A small image classifier, trained from scratch.
Model: 26.1M parameters, arch perceiver, norm layernorm, activation quick_gelu, moe soft, num experts 32, layers 12, width 128.
Data: 97085 training examples, 15.3 epochs.
Rows from block 2 of a small image classifier, named by matrix and row number. Rows with one number within an expert belong to one neuron, the router's apart. Each number is 128 + 24 x the weight over its row's rms, rounded and kept within 0 to 255. All counts start at 0. Numbers have three digits each.
After each expert's rows are labels from the 100 images, of 14976, where the router gives the expert most weight on average: "responds to" is what is common among them. Only what is clearly more common there than usual is listed. The data: microscope photos of single blood and bone marrow cells. In brackets: how many of the 100.
# router: slot weights (model.blocks.2.mlp.router.weight, 64x128), inputs 0-127
# up: expert up (model.blocks.2.mlp.up, 32x256x128), inputs 0-127
# down: expert down (model.blocks.2.mlp.down, 32x128x256, transposed), outputs 0-127

# expert 24
router.48:138133113126103115095127144144164159130162133124134144130135154134116145149158139167106160122092079124112110130176134179091129173162138150144137156161195087099130065103096088127135135155134112076140098094125139089113100074138139128129120130149088134118113139145136107135146123157132121132138098150107112092119150144123095093075117111151152131129125120145113134110123165144118134151117
router.49:146159115146116108081134139170154146125138116166111145134127156110098172142155141163112137167112068127108147111132130163101127157169128148112133154150191098098124060105101111150131115148149123113145123099141152111157074084127150129133108155139098152141118142130119102122142123166129106118144107139092128100141158133111099100067138133133150149127132091157120106130117154141119148132093
up.0:115120130134140099162088128099088109107123107164135147100133093118091092091133164094111111179144160145152130142107103125144137108147100147112127107123126137118132128118116146151152133135137110097147159198126105131130135129176130118128128141113142190148159120113142155104159133118104117134133118080139107154144146119111133115139144159121109165133182094148119047087138126109084137154123
down.0:102116128148160108147156126148131101131122112093092145129134145119117091106151108159139148115117127168102156134116113147128157118120137103084162121105147141120120123094134110187123096135111074144141086150108147154150116137148116111094184162155116138144136172066101111130080126174128112088092117113123153156139162167091119136180128164135153101115130126120147115155150138123143131152122
up.1:120127112129139127115125137137111098138108173135158113130102156129147104098133116109154125152129129165121128119135095150129126137096108135175101145153102135143108134119126122109137113062070130123104119114137168147121117165186152095152127125167127116136099116113117130121122125148125132096066169142212136170093144161100143167161124134130129105102120150082131125124124101086147081144127
down.1:107142172132142143122163114066116147157120123136176054149088152104119116146118118130154113126134121147157075147162103146131140127135183165179104102130103112121106120153144098106126135087080162172099147104131125140110144135113159114099102157137104123146110143127130138171165130109134111137092124145128111104150095122101100156135145154109124102152137157124122140121145136158133103163125
up.2:143165148161175140142107135134114145104084138159137111173119148099160105128087120080133129116171119095122139171140158138119111070139108103107136134147094104131130135118098152117115147119083113139102116131164137126137159176119118151131142103174132160134151101099113134127120127124134127095127116123172154142148128097096152133175152153134092151132152088136154143163103071107150121116095
down.2:115114158149168127133129136129159163116134170134169060126105119117142103122097110134141090115114131107169139163186121143087111105123182158159160108122131112110121086107147138096156111134071115148095110118091163116108136100111146134124106103107103140150152123137135107128143117112178100091151101175119139101140116113107101155095150140155132133130126121149125116146104144149155112172121
up.3:123121148139110100134103153128132119129126097152129130135126108127096075122115170136152075140138128130165103138152155117154163134130085149134095093105128151088079148139108098150140135107130125084146182158134091165159145120176117130147117124147186131107149129089110152130158145177119120148142134108127086131127157116129146117136115181105116142128151122130096123072123120070121142147150
down.3:113132122099175109155131118155145091108111135131178108112148142153133093107100075148113118163084174149168127144142111093111122132143130056127135124108073128096123149149149127172119116120121094114121087142108121136116142145141145110106138139121166137148169139134134128102109114092106151123106149149150116126127160162094113134171162155169143139081176121111118111129118113172114130132116
up.4:122119103135136102142087165130126159092125113132164130104151111152196100151122137111101135126140117090151105176141165123132129108117133081146125104113112126159155138141097094089118156133112093098124127158118120112116165141108074135123157067140164116152160136126129131107106158145140121124161102128140087112127155124137175112135117108097131153156175145146088144100106090142132135173143
down.4:171112148131157111141165116114100141161143109125108120172105132070135138138114111135154148102154084108130116161125126150119113140199145136132135139141133102133093114126095096129081129133141180157112126102155094120164126139118138164078089147147117141127129123074129129177151106094124137140146128133135126114179117084115133142149128155123119130140121094100104167151119161132143135078090
responds to: smear: peripheral blood (82); cell type: segmented neutrophil (71)

# expert 14
router.28:135099122129114109123142159158135159135113153087171114080120103158129127148115146164125115132151110111146092112154166104125152151120122129152111109120108118118129167152102138103122151120128121089152126124126109147076141104091087179145158103135174121160137149132093155154102164145131122169137128100115094119125171131173163118093113078085133124116142179131111130086107113128113125173120
router.29:145093121162151105182141156146120122132137149116157101115102091145122127127127140176130094147167098133140105119128162109118150167125128120163122114138087121126111168151115136121102141114106130100151132121123121155099109121096098159139110145160164149174145129113082144177115150104110109170123133082145094121157157122134180119113116079085138121087136175107115147102087129116140131161132
up.0:052121118128129160173133142105122138124146151106141130153120123114115135116156102105146137099125169149096141177130085143189112128136106134140135170135112135099117121126129179126133061121106102173113116113087157119112114124107120127124169122118141115118116129108133077136087081167136124095109136133121159151132133138129101140170146172157105131134104127094125151131180123103090129126133
down.0:115158122103120125123144121123104094165089143095158099111142090185148126151149158085095182120134123141096142133169103158124122127131102113122138169118096134080112113110110135118134108119115119098119162160135173080101156147110121157132130126169131167142169154137105152114123146134098146141116117135117083121117124144135119116183140114114116161102177128131117086123144101119069105127130
up.1:102115125100071109122110139082138138122165124113118126112150127161151081124127099125115153110047150129131112161143122153158127149139167109132122127129156134106164105109124095127158135164107106104145106127118120091119135100135135096107177093106131099096150140136151142158110152174133078161141108180112107132125124148115093123143109127165147134157139116133164154122141113178114120174140
down.1:092097127112140128118144134071064153133132116111110114096121124149154124135105139156115151179124150133157082115124114123164124115174123152139129119146118116098118141102139110160098130095133100156154122139131111145107136161102117174089155156096072103147159154168098142157136138132101119136145150142098149130174115120132091128116108080116128149151163152126143144117105109188108137159114
up.2:107135150130097094114083164113156127098164103133116127133172142166147106129146116144103144126092120106117150132144128141132119136135129120090121163110169125091157079092105081131168133198142121115157103146101142081137138116131132095127149091128128111098182131127163143121152129154095097171154090155116116083144105132091124101097136120133138144142149081149140126151123137156130142140135
down.2:120138150171141153106122137098078152103127179131120126095120153133147131126108126165132152158104134137152096117092117120129097128152108112185140179180102121093144135100163131117106129116103071179126102110111138146099090150133125110144132139120109096160118118150094110150100127122127110106126121145123151131154110163124099136129107094106185113122181135120164141161091120175136125125125
up.3:087122133125131160131133098107114122142176148110114138155123127099115118092120075119155172126128157170093147157134075143170065150164112127135155167146122117104114116107122139170133114122111114153113112103117144108134105125144163124117148182116122140124125138088128093142103127169116134104100165141116195134138132142113111164151138169137122133138111119097138149136160166112086092133121
down.3:136122108122138146108129124128115099103100148086141109100129112172147138120137149124138172107150143168097138147178116143126138129113099144116142152124112155092116139107133165127153108122106078100109132170112162113086160144120100151139151129170130164134127164115097125092059122145130161111091118110118129141085159169142093146173128124131129132082170136131121088118142081119101112158134
up.4:103158135105113121145104132110155114099144124143121124138158152139134117087134100116134137115069153139118164154140079150167114123145165132116134155144154138095134057089143126146172110148122113140137105133108149071119122130157157071117131118099103142088136129131148087095119087143115138126143125174143156125124143146095077115141142144201119146100120092122129132137146121162124132109132
down.4:126127105182158139132151125121118157150100137105101163121085073156137156137140156180126135144135130132102121113145129175155155123153112161138122170181146119132113111086124136092116148134111092121110129147125161181115128133119096151140144127164091134106141139105113141140093122125145130128152074106140108145139133122116063093116099102140131109137115135095122120104084068152131151160124
responds to: cell type: promyelocyte (50)

# expert 17
router.34:110098143126160126152096150103137126093149147101166129129135111115118145131134053112112151153125120114116177151128141138129081136177132089139112154126087117101147103075100150144091090148119125153153067070124181103119109134082116145127128132132150107153108127121116116164135134146127099113125137128109144102193101123110140097142141147126172139115148111136140147148095135139118127132138
router.35:115109097110148135106129104095164144098139125097136140109099129086098158089112144114130096133102169157166098155140102096130136119129145149163137095143096132117129164169168135114118073144124110123093161098125096147080120118149089131120189154114150110128125120149135118142139089152143128089122127109125164149150146094160094117163139163157149126146133142175148126119136136154087153133122
up.0:120149163125138134164120126167145144102129134161158145140155149124126107093153108132151136120094097100101130129168127148110139084119117111117139135131148157160132100136166184116142102173132101143111088119076134131117113080115151105161128138122128155147136094134149096081107099109151103058103102107099139118119134137110120114089157162153128089101094131165159148152153151124134109155121
down.0:108130145085132148088124113107093165134118133103138142121139111132140128130141118124112160135093102106126098150165119141094129128188085116102130170143127092110132120152153137121112125145169101150122126153137091113103143076093124154128126120128142156076110139139148141177146146168143136112165121090072077119159111102121103098098107130126137157113148102153159119136153117179096126127171
up.1:116098145103147151181123131165159126104120154104192131104137145137111122087144110154150114136136153126118133098125125105132138136116107109125130132109116159148108140146124180127142136140127076129132101115050132138097122089120122146166130147095164123163117119140128122097089094098150143101096138099108119129097154175135145115088132164137133103092105147121104141092154155102076122154151
down.1:091120129100134130151143164106135085128131139128160132120162082182134146112145085069091147116125135120134166140117133117135123147108089102096138162150100122096140117139158160141109085147149115120149125146141144076104127112101122119121097082113168158110133122143159122145102142116104162136145121134103094102142131125165166102168164115132110167070149114120126085132149121142095143109125
up.2:107137180133147133175122133134121139096126125158162137135161157112103103081153129127154141139124090090108136120163133153127129092137102124092131137138148151125117090131123167141146123171153084143138109126084124128139112088126165103162127162132125179160138100113140109094116112115134123098111096101101133111129136126081118108085160180142131118090123109170142132117160169100096119172118
down.2:139125141108134131081115116125090118143122123106123158121126126133126144122140144135106153121091106123137104135125129126095130145155107101112100187143119101108135130162150119112100121151170110135122134166153096137104148079093106159108131108128167140062119132113155151173126133176144138136160110083081062109133123122130124104131084125101150140125145108159162135141149116193108145107174
up.3:112117124121122083143126143143145106106159094157099129149201135164155101106148106132096162137107131128110150122118120149141127113141129128068123133077140141154119071095114157175164156154155113118169104149106140083156118138127152086121123137136097155132114152132137121096104088089113146132163119119170151141142149115097118096125159092127088144121135109109094141110124111132130141160115
down.3:118160120128106146134115100096146159139120153136131134136117093135154108135126097120118150099079144126109107141169135134132110101109149109146146153140164115146166126118180112052130129156084156132077077144133138123121134135114145121116125092154110104120150140130117139141141179140184120129150090176119135135129086125131101120119105109145124106171140147126202141167127111167152118120149
up.4:110150148116150136159125134139109149106111114170157114135134135101096115090137140109153137150143102093130129121154155142130129085150104123089140123141149148132135103141123180149141136149166073148127124131109111128164110095126168109136123177127130193169149110125147110101105125133117123094119109097083118135127141103099108110104158178144121131099130110177138129101157163098084106184100
down.4:147110149090123131083123107115080127135138113105137127109127118144119140127136137134110135123091130130160083129126111100101144161159099101128102148142099116121146140181157126126104125133164114125123142149141082131092121083109116147109120130108170140085128121142130139182134142162129125144163135078079069113123128137138133106104083123106159147124165132157158136130157123201088138113170
responds to: smear: peripheral blood (100); cell type: platelet (90)

# expert 6
router.12:108106123121129111134099171153110125100191123150155141116157115123120111130171150154115151146125070135110096125155127174101140183144127126135126140113149119117119108148132133146124129113165076089133098136115096120160074065146153106122095161123138151146121145125145089114131133164134084120104119094090097100124171152091135125098142135115157107096148137144098117131152157120117129139151
router.13:094112141126148110132095173156100124112178128136156131136150136118102123131177171149103146147146083143106094126164098181119139171137112154137132148115130130121107119156109125148135128096155101085142119166119090132136093077157147129140097163132148167141110130111137107105148122169115100123099121085120099110116177156091144128089138146106118119114155127128094128095163150104093123139145
up.5:118171133107125149141163103107110158124092109155097100163114133128149152151082117094145118111154140102146132129140140126138109101131110183098127111165101115114131139100118170117169117123131166153126160154150125120133162150088115164148125109127115144111165098123126157167120117122139138095161143137142124143164113076136144132160142094131061152183139116103142155116094091100106121151102
down.5:139113125146153090126116136118137109115128147122132133127113142137128082084119142156168116126103112131146123191163105160122141115151167120143133143090116080084147079119157081123111118116116138128105117150137120120126172128147137078079105127139147169109137142075141151104118122099159144129162107130160115103107141145075100115148119173122138144084136110123158111163096108173148160122129
up.6:144121150140104152110109147107114173159117154120142137117078093126067187121140144118142124137157126153108131122135105125143088126135080145154115197174093122113168149137118115076110086130099130151112166092118163148128108128120094133140129127120158117125122139108122120145125135156151111161119147133111119108083116149164149147132056150110164124128117135144129105129128130090095097120123
down.6:098133178151116151151126163140134149133115133101169098116118102159104152141138147112078095104147113096138112149148129119129158153135106107141117115146099126095146128156097145095122093141127105096138111113092147092073134062108121145172128090127177146131135125167149129145121114147134120164157113111115068107130156108155151089121146132142097153133136140145112146104133130131067150157142
up.7:160130129146121142106107143114102165165095156111137118110088087125076178147130151117136138143174128147111118130114141117117082120129079133153129182161087111126161170139102101080104128120102128122113150104142145161128126145107083159148130124135147128132129145092120127130123171150144110154112146122108129112083111148169168158132069147088159123132138138147137103123114119099110089126106
down.7:113129153171113153135118164157164155123129141092162108116112109147092168136127150132096088110148134110133118137141136113123156161117123113149118121143098119103153130160112142089116108154112099091136095095087156111079130066117108146179131089128185112113117130157154120147107105146144121160148104119109085106106161121173151094116137127144114128126107148152109154092120139140080150147147
up.8:127151130125139126154116110085126137110117090118124142119138100129156075144109151078103130132124179089157107160155153125108128097140142109103131097120120119105140140126115127113147145141125132099138146166172113113116195158105120161106170090121113122130169117147166184137162149112097146125159101143157138132153101078137131094150157129133087159167165106150143098115120117158112138138118
down.8:105140180119156111131135137065097154126139136116102076146159092135135111119142143110108126141150065095136128119090121115107097115133153148099163131166153070147120124150100093121124148151165123140156120151145098122161132152110161147069123140136125148135139114160166147127172142111090128120167123122145129104145097124132145136104130096086119165164151115141125126131141155131113118177101
up.9:108173142151130122123090149143106145138095132156137109136136095135125169184135160109112153115167100092118128157158164141137111102107078137128131152103109124136124143132127111114126114118156141107131110173145117119132148133074112160174094094141142175126165129086133114094092144163134114147126118114096107096121126109143179131107128151083103121161131119150123154108099078079143113149139
down.9:142142122185095153109137108112124161136111144090098172107086093109112175174124164157115092113129133120123109134105163139118155149171153128151149132113125096112130131146122132094084166141135108115134106117134119169125154081086118171131132102111158097097113179098131165156115125124151141158138097107087129136121119110118087129110115154121129105159084116148133137102122121162116156120149
responds to: cell type: erythroblast (38)

# expert 10
router.20:086124127135116078125147156114121173112143127108165136088138150111112139161143190132133127159110125118140107139138144137154131135179151140136127116094142130086108111149101084139123100114137093172124120109109101127155097119118105126126131123130124101145126182119087090129113121152148108172089108148092118109130162130073096122126159164111174122124130141179083107106141130158110136162143
router.21:123124130128129073121151164115119119115149101112152140101158142109096136133173201117129124159149131128133128123117124107149146136149122151118106128101138134103101103144109070160128113091159123174155149135108094108155093138146119106127113142129121116142117175110110101098134090137136142179096104099118138108115168136089124096133156173104170145115123118156065108113173142115117163115132
up.0:111105137128120059130130159123130155130142136097152119106125158144090102151123145209127092127134118122149104134127158106141160137142106138140130113070137148093077140144128097141114122140131102117152115127081109168114141074134085196142163133130169111131141138129096135149116131159144096147138131101093131107138145135125141114072120145074144104120125153136119133107126137119116147128165
down.0:122177125133133110117138110167153130103095082142122135117156151154103122141126125166085095167106164125140141094118133074086139100155104075070131105113127160120148166136128140180160136148139122103147105161108113147145142161141147113147137155125146111164158124147141124091136138086107136093125120115112116142137140160101103105102160148178129138097173106151124102128113121158115149132117
up.1:112123144137157147160133152104116131113120145136151102163114135116077153100136119113122102127177115113134166150109123126140105134172094151132164161177083098090156121127116172125100082149128125159152127099126144118105098124113120117133118129157173160131116113090163127186125118139118137139154128091139113122171116086107165103137123163115102170091149092106142149146117140095106146106099
down.1:118144081131145144108169103132117171146080136149136133101104110091123124180129207123134130105156120126103093148127147151117143151158140117150119117144131098122120135153081120089101144102132092105119174126148131138136158104124100160136124111138143118149134187131104106099135139156152099137128127122083087125082160134115103136127123148154162114123134124175101075109147101149118130139099
up.2:148150098132120124098082097148157126136132123122086125143123104109149129177076107142160135157170121145130136130110172123080101135151128129140139118132099110158086151086136096154120146114093159123143110131138138142118170148098080159118158157153114098125151132121106155144139122140141074064132165135109132135173117122102138127139144121122114138183135112084138161148085124135134131161142
down.2:158108122089140107142115092146132124123142152120114095138117105135122167068114118151141155138103137162094132158187078138154114155149120160116101129118125105114139130116161119126142111125117180074100179143164139112097125093151143107123070155183133168127146086123121136130151144129124151163128160135144110118106161134162105151117118112131105145124141130125123127078108151128100087134105
up.3:117185134135121120118144105110126143146133124160076157203115129118120117170135136137147158076115096142080144146174146173121127110130119170120153153138157101107105108089154123116125090158096146135103144157136162134153127110117144122132101123153092157131166115063119108142134138142129108120114113130104147098177110112095136138129142147100085104133117115126149159169117119117158118142125
down.3:108115128145161121154069146151136150088099144140123062127130131129127146106144100135104106142175111124115158172129132125159120080121092097105125125161127117147189119118113165117109137157112082155126111138132136117124125142132087116159164105154136178129092109111131085104068145163176106111164128090122125141123138129120157118112135110132131161119137111135172137130123094122131126169129
up.4:141125142143126091135101127162106103095135117161085126138134155137105089119154139155126152126118102144066162128107135160104150111131115122098114152064151152170121117091149157145137090131119125119124146160076174152136112113145124105128115150142105163185149118095125132092139117120143102133099104094129126141158134156082131123102146167083138093120134120154149132170134122104169133110146
down.4:091087139144151116186093166150104102118117116081128155131086110143127140104156144106106121102128111132139159130114117135144123094092087123086121131127152161156191120108129152129107072143132115162109124150123155138107115104102112118161167152130121188151117124113131115137111134160181079136147090100113081142157135116104154119131121118098124122150156153135168132150128120115135136145146
responds to: cell type: promyelocyte (28)

# expert 0
router.0:098129138140150089157124154108144148140160133083154119150139122129091130160141154169102133159142114122109123128165138125106124161160107147145160146143119112068138129120087092132123152155114142142176116126104130115121142116080101158122127131151149102118128114124137158183166134103095118158132116119116119064186101112106145095104171134105116158132130118103116137126135187123080144138107
router.1:082106153133139115137122169149143164132152146076161134134107130124091134133141145192124107136130107129113104115160128134136136171153117144157139146153122127077132132144095128117123127153116127126156086097101121149107118067087110164130163131127169085132118109125140140184125135142134086140118120107091115080164140134121135115077168133107102120139112145114134153101136174123082137152108
up.10:130127144144128129088129159146165150105143155151113132170128150095091163120147117150156137139143084144071178096143111134140102128129116192133120192156134111149140103106135149124122077134123165187117137091107189122138084120118123092148107150145115111154105119130123088125132093121125118124121134127118179114138108132134134118106150109094128117126095133136125133153113148110141124099078
down.10:154123078138122143117144117147125134130121112127104127092089117125106181143138168134127096147150147132113150136115134147148147171150124162114070111166136125134130100111106145118117146121129136084129183127182147126111135119149124165124121129121121136095123132146137161148129122158136117176176125122155099181117175111158097104107106087161099158147119120126092111062105078138120149125133
up.11:133140154128114106114090150141155126102131117173081120184145138150102143111145124131135139112113126140080178134143108128151119102131122157108123184094127131139129119065161120130143056150105164152126181137103205112141120138142125090110105117141116149097159124109130114114147083137127138125140124135138164126148106135137143116128145128113122131115119116126133113182110118121166137066143
down.11:112101099149151148173107125152115153118107128140127081105082092135123164147151144125095104130172168128114139162142133156169146105128091136122118085147134135183174105115117157102103148116117108100098143124143147131103133121129125161142135132145102169134112119134157117114095152145175129156156118120120082193123155113167140113096104107143120124159127148142123141082121080125127116163143
up.12:152141101127166174118147124141118143133097138128148111108117114116164124161066107109154127147166141129151116113103176092086126116098136105146143084120081131172111178143139143130100155085121101142110113121135117153136162188108116139137127128104122115161129135147102131104096164095126152059103176134141143145100133142159151173150127109121134107114128156120105106126111106136146108125130
down.12:143090128163125124097102137147127140131164169086142123129100143106108149104142119145145129113109112164097123122144101157121124163126153162169122159110121119147111132149159102102115111123110153107105104079105161152115095081145128112135124142151147113124061106105133102133115098138157139128073131099126156104098149156129114159111110159098147072134072147132124176121146167113133101132154
up.13:136136109164104132115120135146123094130094118134097131136126146156170058158141153127128128109135149135118107139131166170111188120100114147131122096099152132132083132116114122122159140090105145081130129164157127169138190150151114154144153088126103112117139141103121169120145119124147139134103105124163121189109134136113148126159110131116097092143113133115123123099127077082177142143143
down.13:139140177147158097101098131099095145095143121143143114134128155105111128132130109095130111136122133115172112147132106108116116100181169098124167127116111117140157139145122131165131104133154134164126111108095088126133108149138136093067135173133147123189133117106138115101161101096132132107121132103126188114131095121100116131130155183092156125138169116161147129161146142150108125106078
up.14:113148157137109155119152086146112137147123137147088100139091125109129124130081095152198144115120116157117144151148106152126085133162120144140127148151085125105121124080123164146149091122090162159105143115144133116129123117123168126125119145127106150115183129100113143150134135144126096137130170179146109149170141103128136185138166131134068141130140117100129131143082120126123079109122
down.14:103111109136123122135106132135119117100097158106129103106094117149142132103112188132108134107126137170127136161162126124110124107137123145128122139119113105104141154108115136104152103127087072088103145180128162121093150103132104136138161118165164176123133145112133129074113131160169132111128122144129119146061167169125120161148117127131122144111175141144132099101109076132099109184143
responds to: smear: peripheral blood (40)

# expert 23
router.46:141132133130093157103097121099100151121109144147103125109130129145122166118140083101143147116118151149126162160111104104167082119124120118142120161158111125137206113105134149135097115106144158147118093089134157103122107154126159100124129102141103125105097127134113125112117152180123131142129162165142158156095087152155122160143093100132131128110120128104172127164146097125186117074115
router.47:136125114132089168107099123103100134132115135156102135106123108148122170115148090105150133124127155155128149141091085104163090122107118107145113156142118125154212114126142151130100127085150158145123106101132133124140105153126157098122130112126107107110089126136115120110121161172135127122127155166133156151098085166146103163134090112136130122117116130095165122168164103121178123067127
up.17:155107180136096128171117107127144101149130129090093118169114101143115121120104101140142153110086127134126129137146154132150124142166102143103121148138135127097126125075137151174136126187128183118136125115132126113100120090115152133139137153144109133103173106113111176191138134142130127166162148149138122116173117067167130124128126108127073143153131131095125162114096157114115105119127
down.17:126087112130148107156149127173169082133103114129120109141112108144131109089102119128136117107134140171135149143139150103146144104060132140090134083117147147098088158121161165132124108138098106079109144165146144157118159114149131113133134135131140188117162140102131137131100133158139147101124105142143125158130198126140149153176170109119074128110147157114119110127108113097138142133125
up.18:104119154129133150184101148090113152102125135114143132141128127130078153107145116125140119151158154126112131088109124090148094070148049151122121175098126142148168141140129155115137131132137125155125156122083123150113121151092106098139154132123153119112097129147138147094128103094141190122132140145127139128099063136145113119078116130119136134141114131142134103129151149083070124145137
down.18:113121109116158081129156111157159085139102086152096137119162144143118101113131121165107120158146124167132151099079166096086156133098123115094121093126137126097112160137115119178104165131123111107173122169132109170158135107142145129137097135111150119108120151095142135158130158114096100137103123092133082115152167185099172144108144123134102126089116131115116108136133122128145143130117
up.19:141123140156112082112116134106086145112156112095135127094139108119147122122143195119099143135129139102141099123158112145147109112153115164129120135122135138123126115141067096114141140125167147110115185148138084115098133138144108116139142123147118137119128146132093134100167126147124157189150101083162139125108171089118127109125139102106133163153164117162091131055133128137108124182136
down.19:119117110156108142080165140100102171133157147131129151128120146142157146167151113156138146097138113109104106125154117164115126148128134113153123163133134100132135098128126086092114144124117103146122115130113126120121135189125091122128178092147104089118085176121088104125096138131134154097125095119132192108139102127095100122131117129088183117129124116106151105188163135156155150117149
up.20:135115148121207125144105130124131125115118128114167104129177166138124101088163115125117168157137137130077143109163090150114117108109081100119132165133125129153119116111118118109135147128097129130129113136098151111129144165175134119126113135136129151147110105135172154085158122050101183102118123115189122105104109163099142095111124139121142140116136123130112102136139158100095114137112
down.20:112129117127153128104141125099118108154120090125087166137139155116155101120145143132120122108123120115124147108076133140079149127105131129087154124144178143149104114119074088144145163155150083135157081166134121136153139096132144172121149118115135128089121183118168154158133131135135093115155103092132094145150125121079134119108093116139128134175107118117151156164147117126141163180147
up.21:156110169136103133152118100123132099166118130104088114173105106138109121113102101144146143119096126143128130132136139128148123148166098140101114140139130134096114135076133143172138127173116179122131130117135129127094124099123153149137134161146118140109189121108094202189135136150128129160163149151136118129175120080160128132132111120127075139156134128078133159111090145111106106121141
down.21:133078108123135090148147131176161087121118116126119111132124116159132101096102132144134125106137138165137134141151151105138155113078116138093129084100143143095083157120155166143133092129111096074120146172129128141105158096148129112139133133135148187123153140105134129121104128166129154105134112122139126149126210123142156147175173108120089136098145160114104102123113119106131151131137
responds to: cell type: segmented neutrophil (45)

# expert 20
router.40:133141133114113104114147145164123148123147080139125125112123109120136117159113140130128183154112059115128115123166163159084133135177144131093136101118168121114139104104131151160127115120136115132110151120129119114162089101118149101131107156130092166160146140164145127149142152124119077115143118115082090103178142081112125139105179120100135145120151131184132088149105161152130113140107
router.41:135145132106123104108142143169110150129135079152117130108124108120137118158121146127118185158121062109126112131155160164089138128186140128091136097128166118124146103106116153156119123117132117132111153129141116120161098102113150112130102155136093179159151134164134131147136157126121081124142118100085090114176145078106126137104170124094130151128145126184142094139106145149134106153104
up.0:157140118131138149123130116125105106161115141164113115161108109101144118141090099107160156136132106164119141138122149123151078122136128102154132151146077119145121168111184110149102135094102139169087116115149151146171118186127137128120108155146126123131155140092109117138102143135134129118083173137140149148130099124132148197180115125099135094141121144106128153159093097127166090093134
down.0:147120162113135148124132111162147143132138150082169135125117135105102119120085136144161144120112133101134095138179149119139102188133185113145106128131119094092106167133118165119123133126126105099107182128116093127122106068168147098097110135135168129157146092098161133120114124155114140137104135143089128112107169130140119165139142179152135110094135126148100129073111158118109123145138
up.1:140138124111092133137072119117157143111122138160122132108127096109131135135112100119139154145106125167122136163102172106135099096127147094157127131112131130164154152130174143142099112130116111167077099096115143148163109123116104114116123134104125114143160128136110089098098149149158101111086146160087146128105096153150112173136120138156182075126114163157154145152109105142165079155136
down.1:150141157147119147110131103155166199104148136106102134143133149096091147153119144188162157133127118112070123145151158153112118193188116125126130145140144095099116122098105154125152134148120114099135168099109132123139100081161130115144118151158122106141148103115160138170133108144095137132117130138102106115136146116145110115100150145158114115106121108131088143079103153106092129130126
up.2:071132165109102124117116149109141181092137138135123128135097117133111157156132147133126136094118105112104133153176137158137124094159139173123149152106147120120144112115155181109156056168128094144082118122106145124116119081083118133129130117113133157139149143127095093127085112157166108116136115145085135116155134094130113134104158136114117115139134135153146166127127120134096108197132
down.2:129161097167139116108151139146125134167098105182101120137112133135102160139166159145130104115143099115100153164111119169138161117153100147120093152160144140121126077100131111118121125127127130162136187121151150110132106133133136079143112127150109155108102125125117129145146135184159146119183112093158089157143113109135104082122111107125128150127128080107133096126117094136155160075123
up.3:141182114126155138121123140110080102157074113161133115124110113107122160150086153073122113160198114113165111130100181085130133091133119138122124100176106145128123175148141133149103132085156142145148147132164096152152139188104136113139115147101121149150104125132127119135122141126129138097132149105129141145127091097139142143173134133090139155118141133140167097134114113119144125142101
down.3:126109132104122178143118153154108123105127146097121117088107107143129124118092074125135101143143158150174082122109110122141130177118143123165136101150122131153161143145108188130129133107116102119122090118115104140120110113163134141127124127096122145134147104157177143112086118122119111145144166135134112148110193139156162170099125104148128137104133189124081129065109108132125116147150
up.4:106112105127125089144125132100131111123146126098125094131143138149131063113122134113115119131139174163131109149110132107163148130113120144127107111098116124112080165135128121142154153124127104105156136187116107143120168158186099099125169124180169128120114143111136141114116110139048154116106147106152147167114137142131142136186146139119122138101143135091098110080150103108119130133173
down.4:114173084091127151133137143098144081148115145123181113123140066165144125139094141112111116163112126118188117114142134104105126117118198140151154126150095086090129129151150103152106148104150129130124121144144100125113150149092121123056129119114147122116140137164124149110158163104125138096157133154123120095124094110100110118140126117135152160135154111120139100147101108175140139119104
responds to: cell type: artefact (27)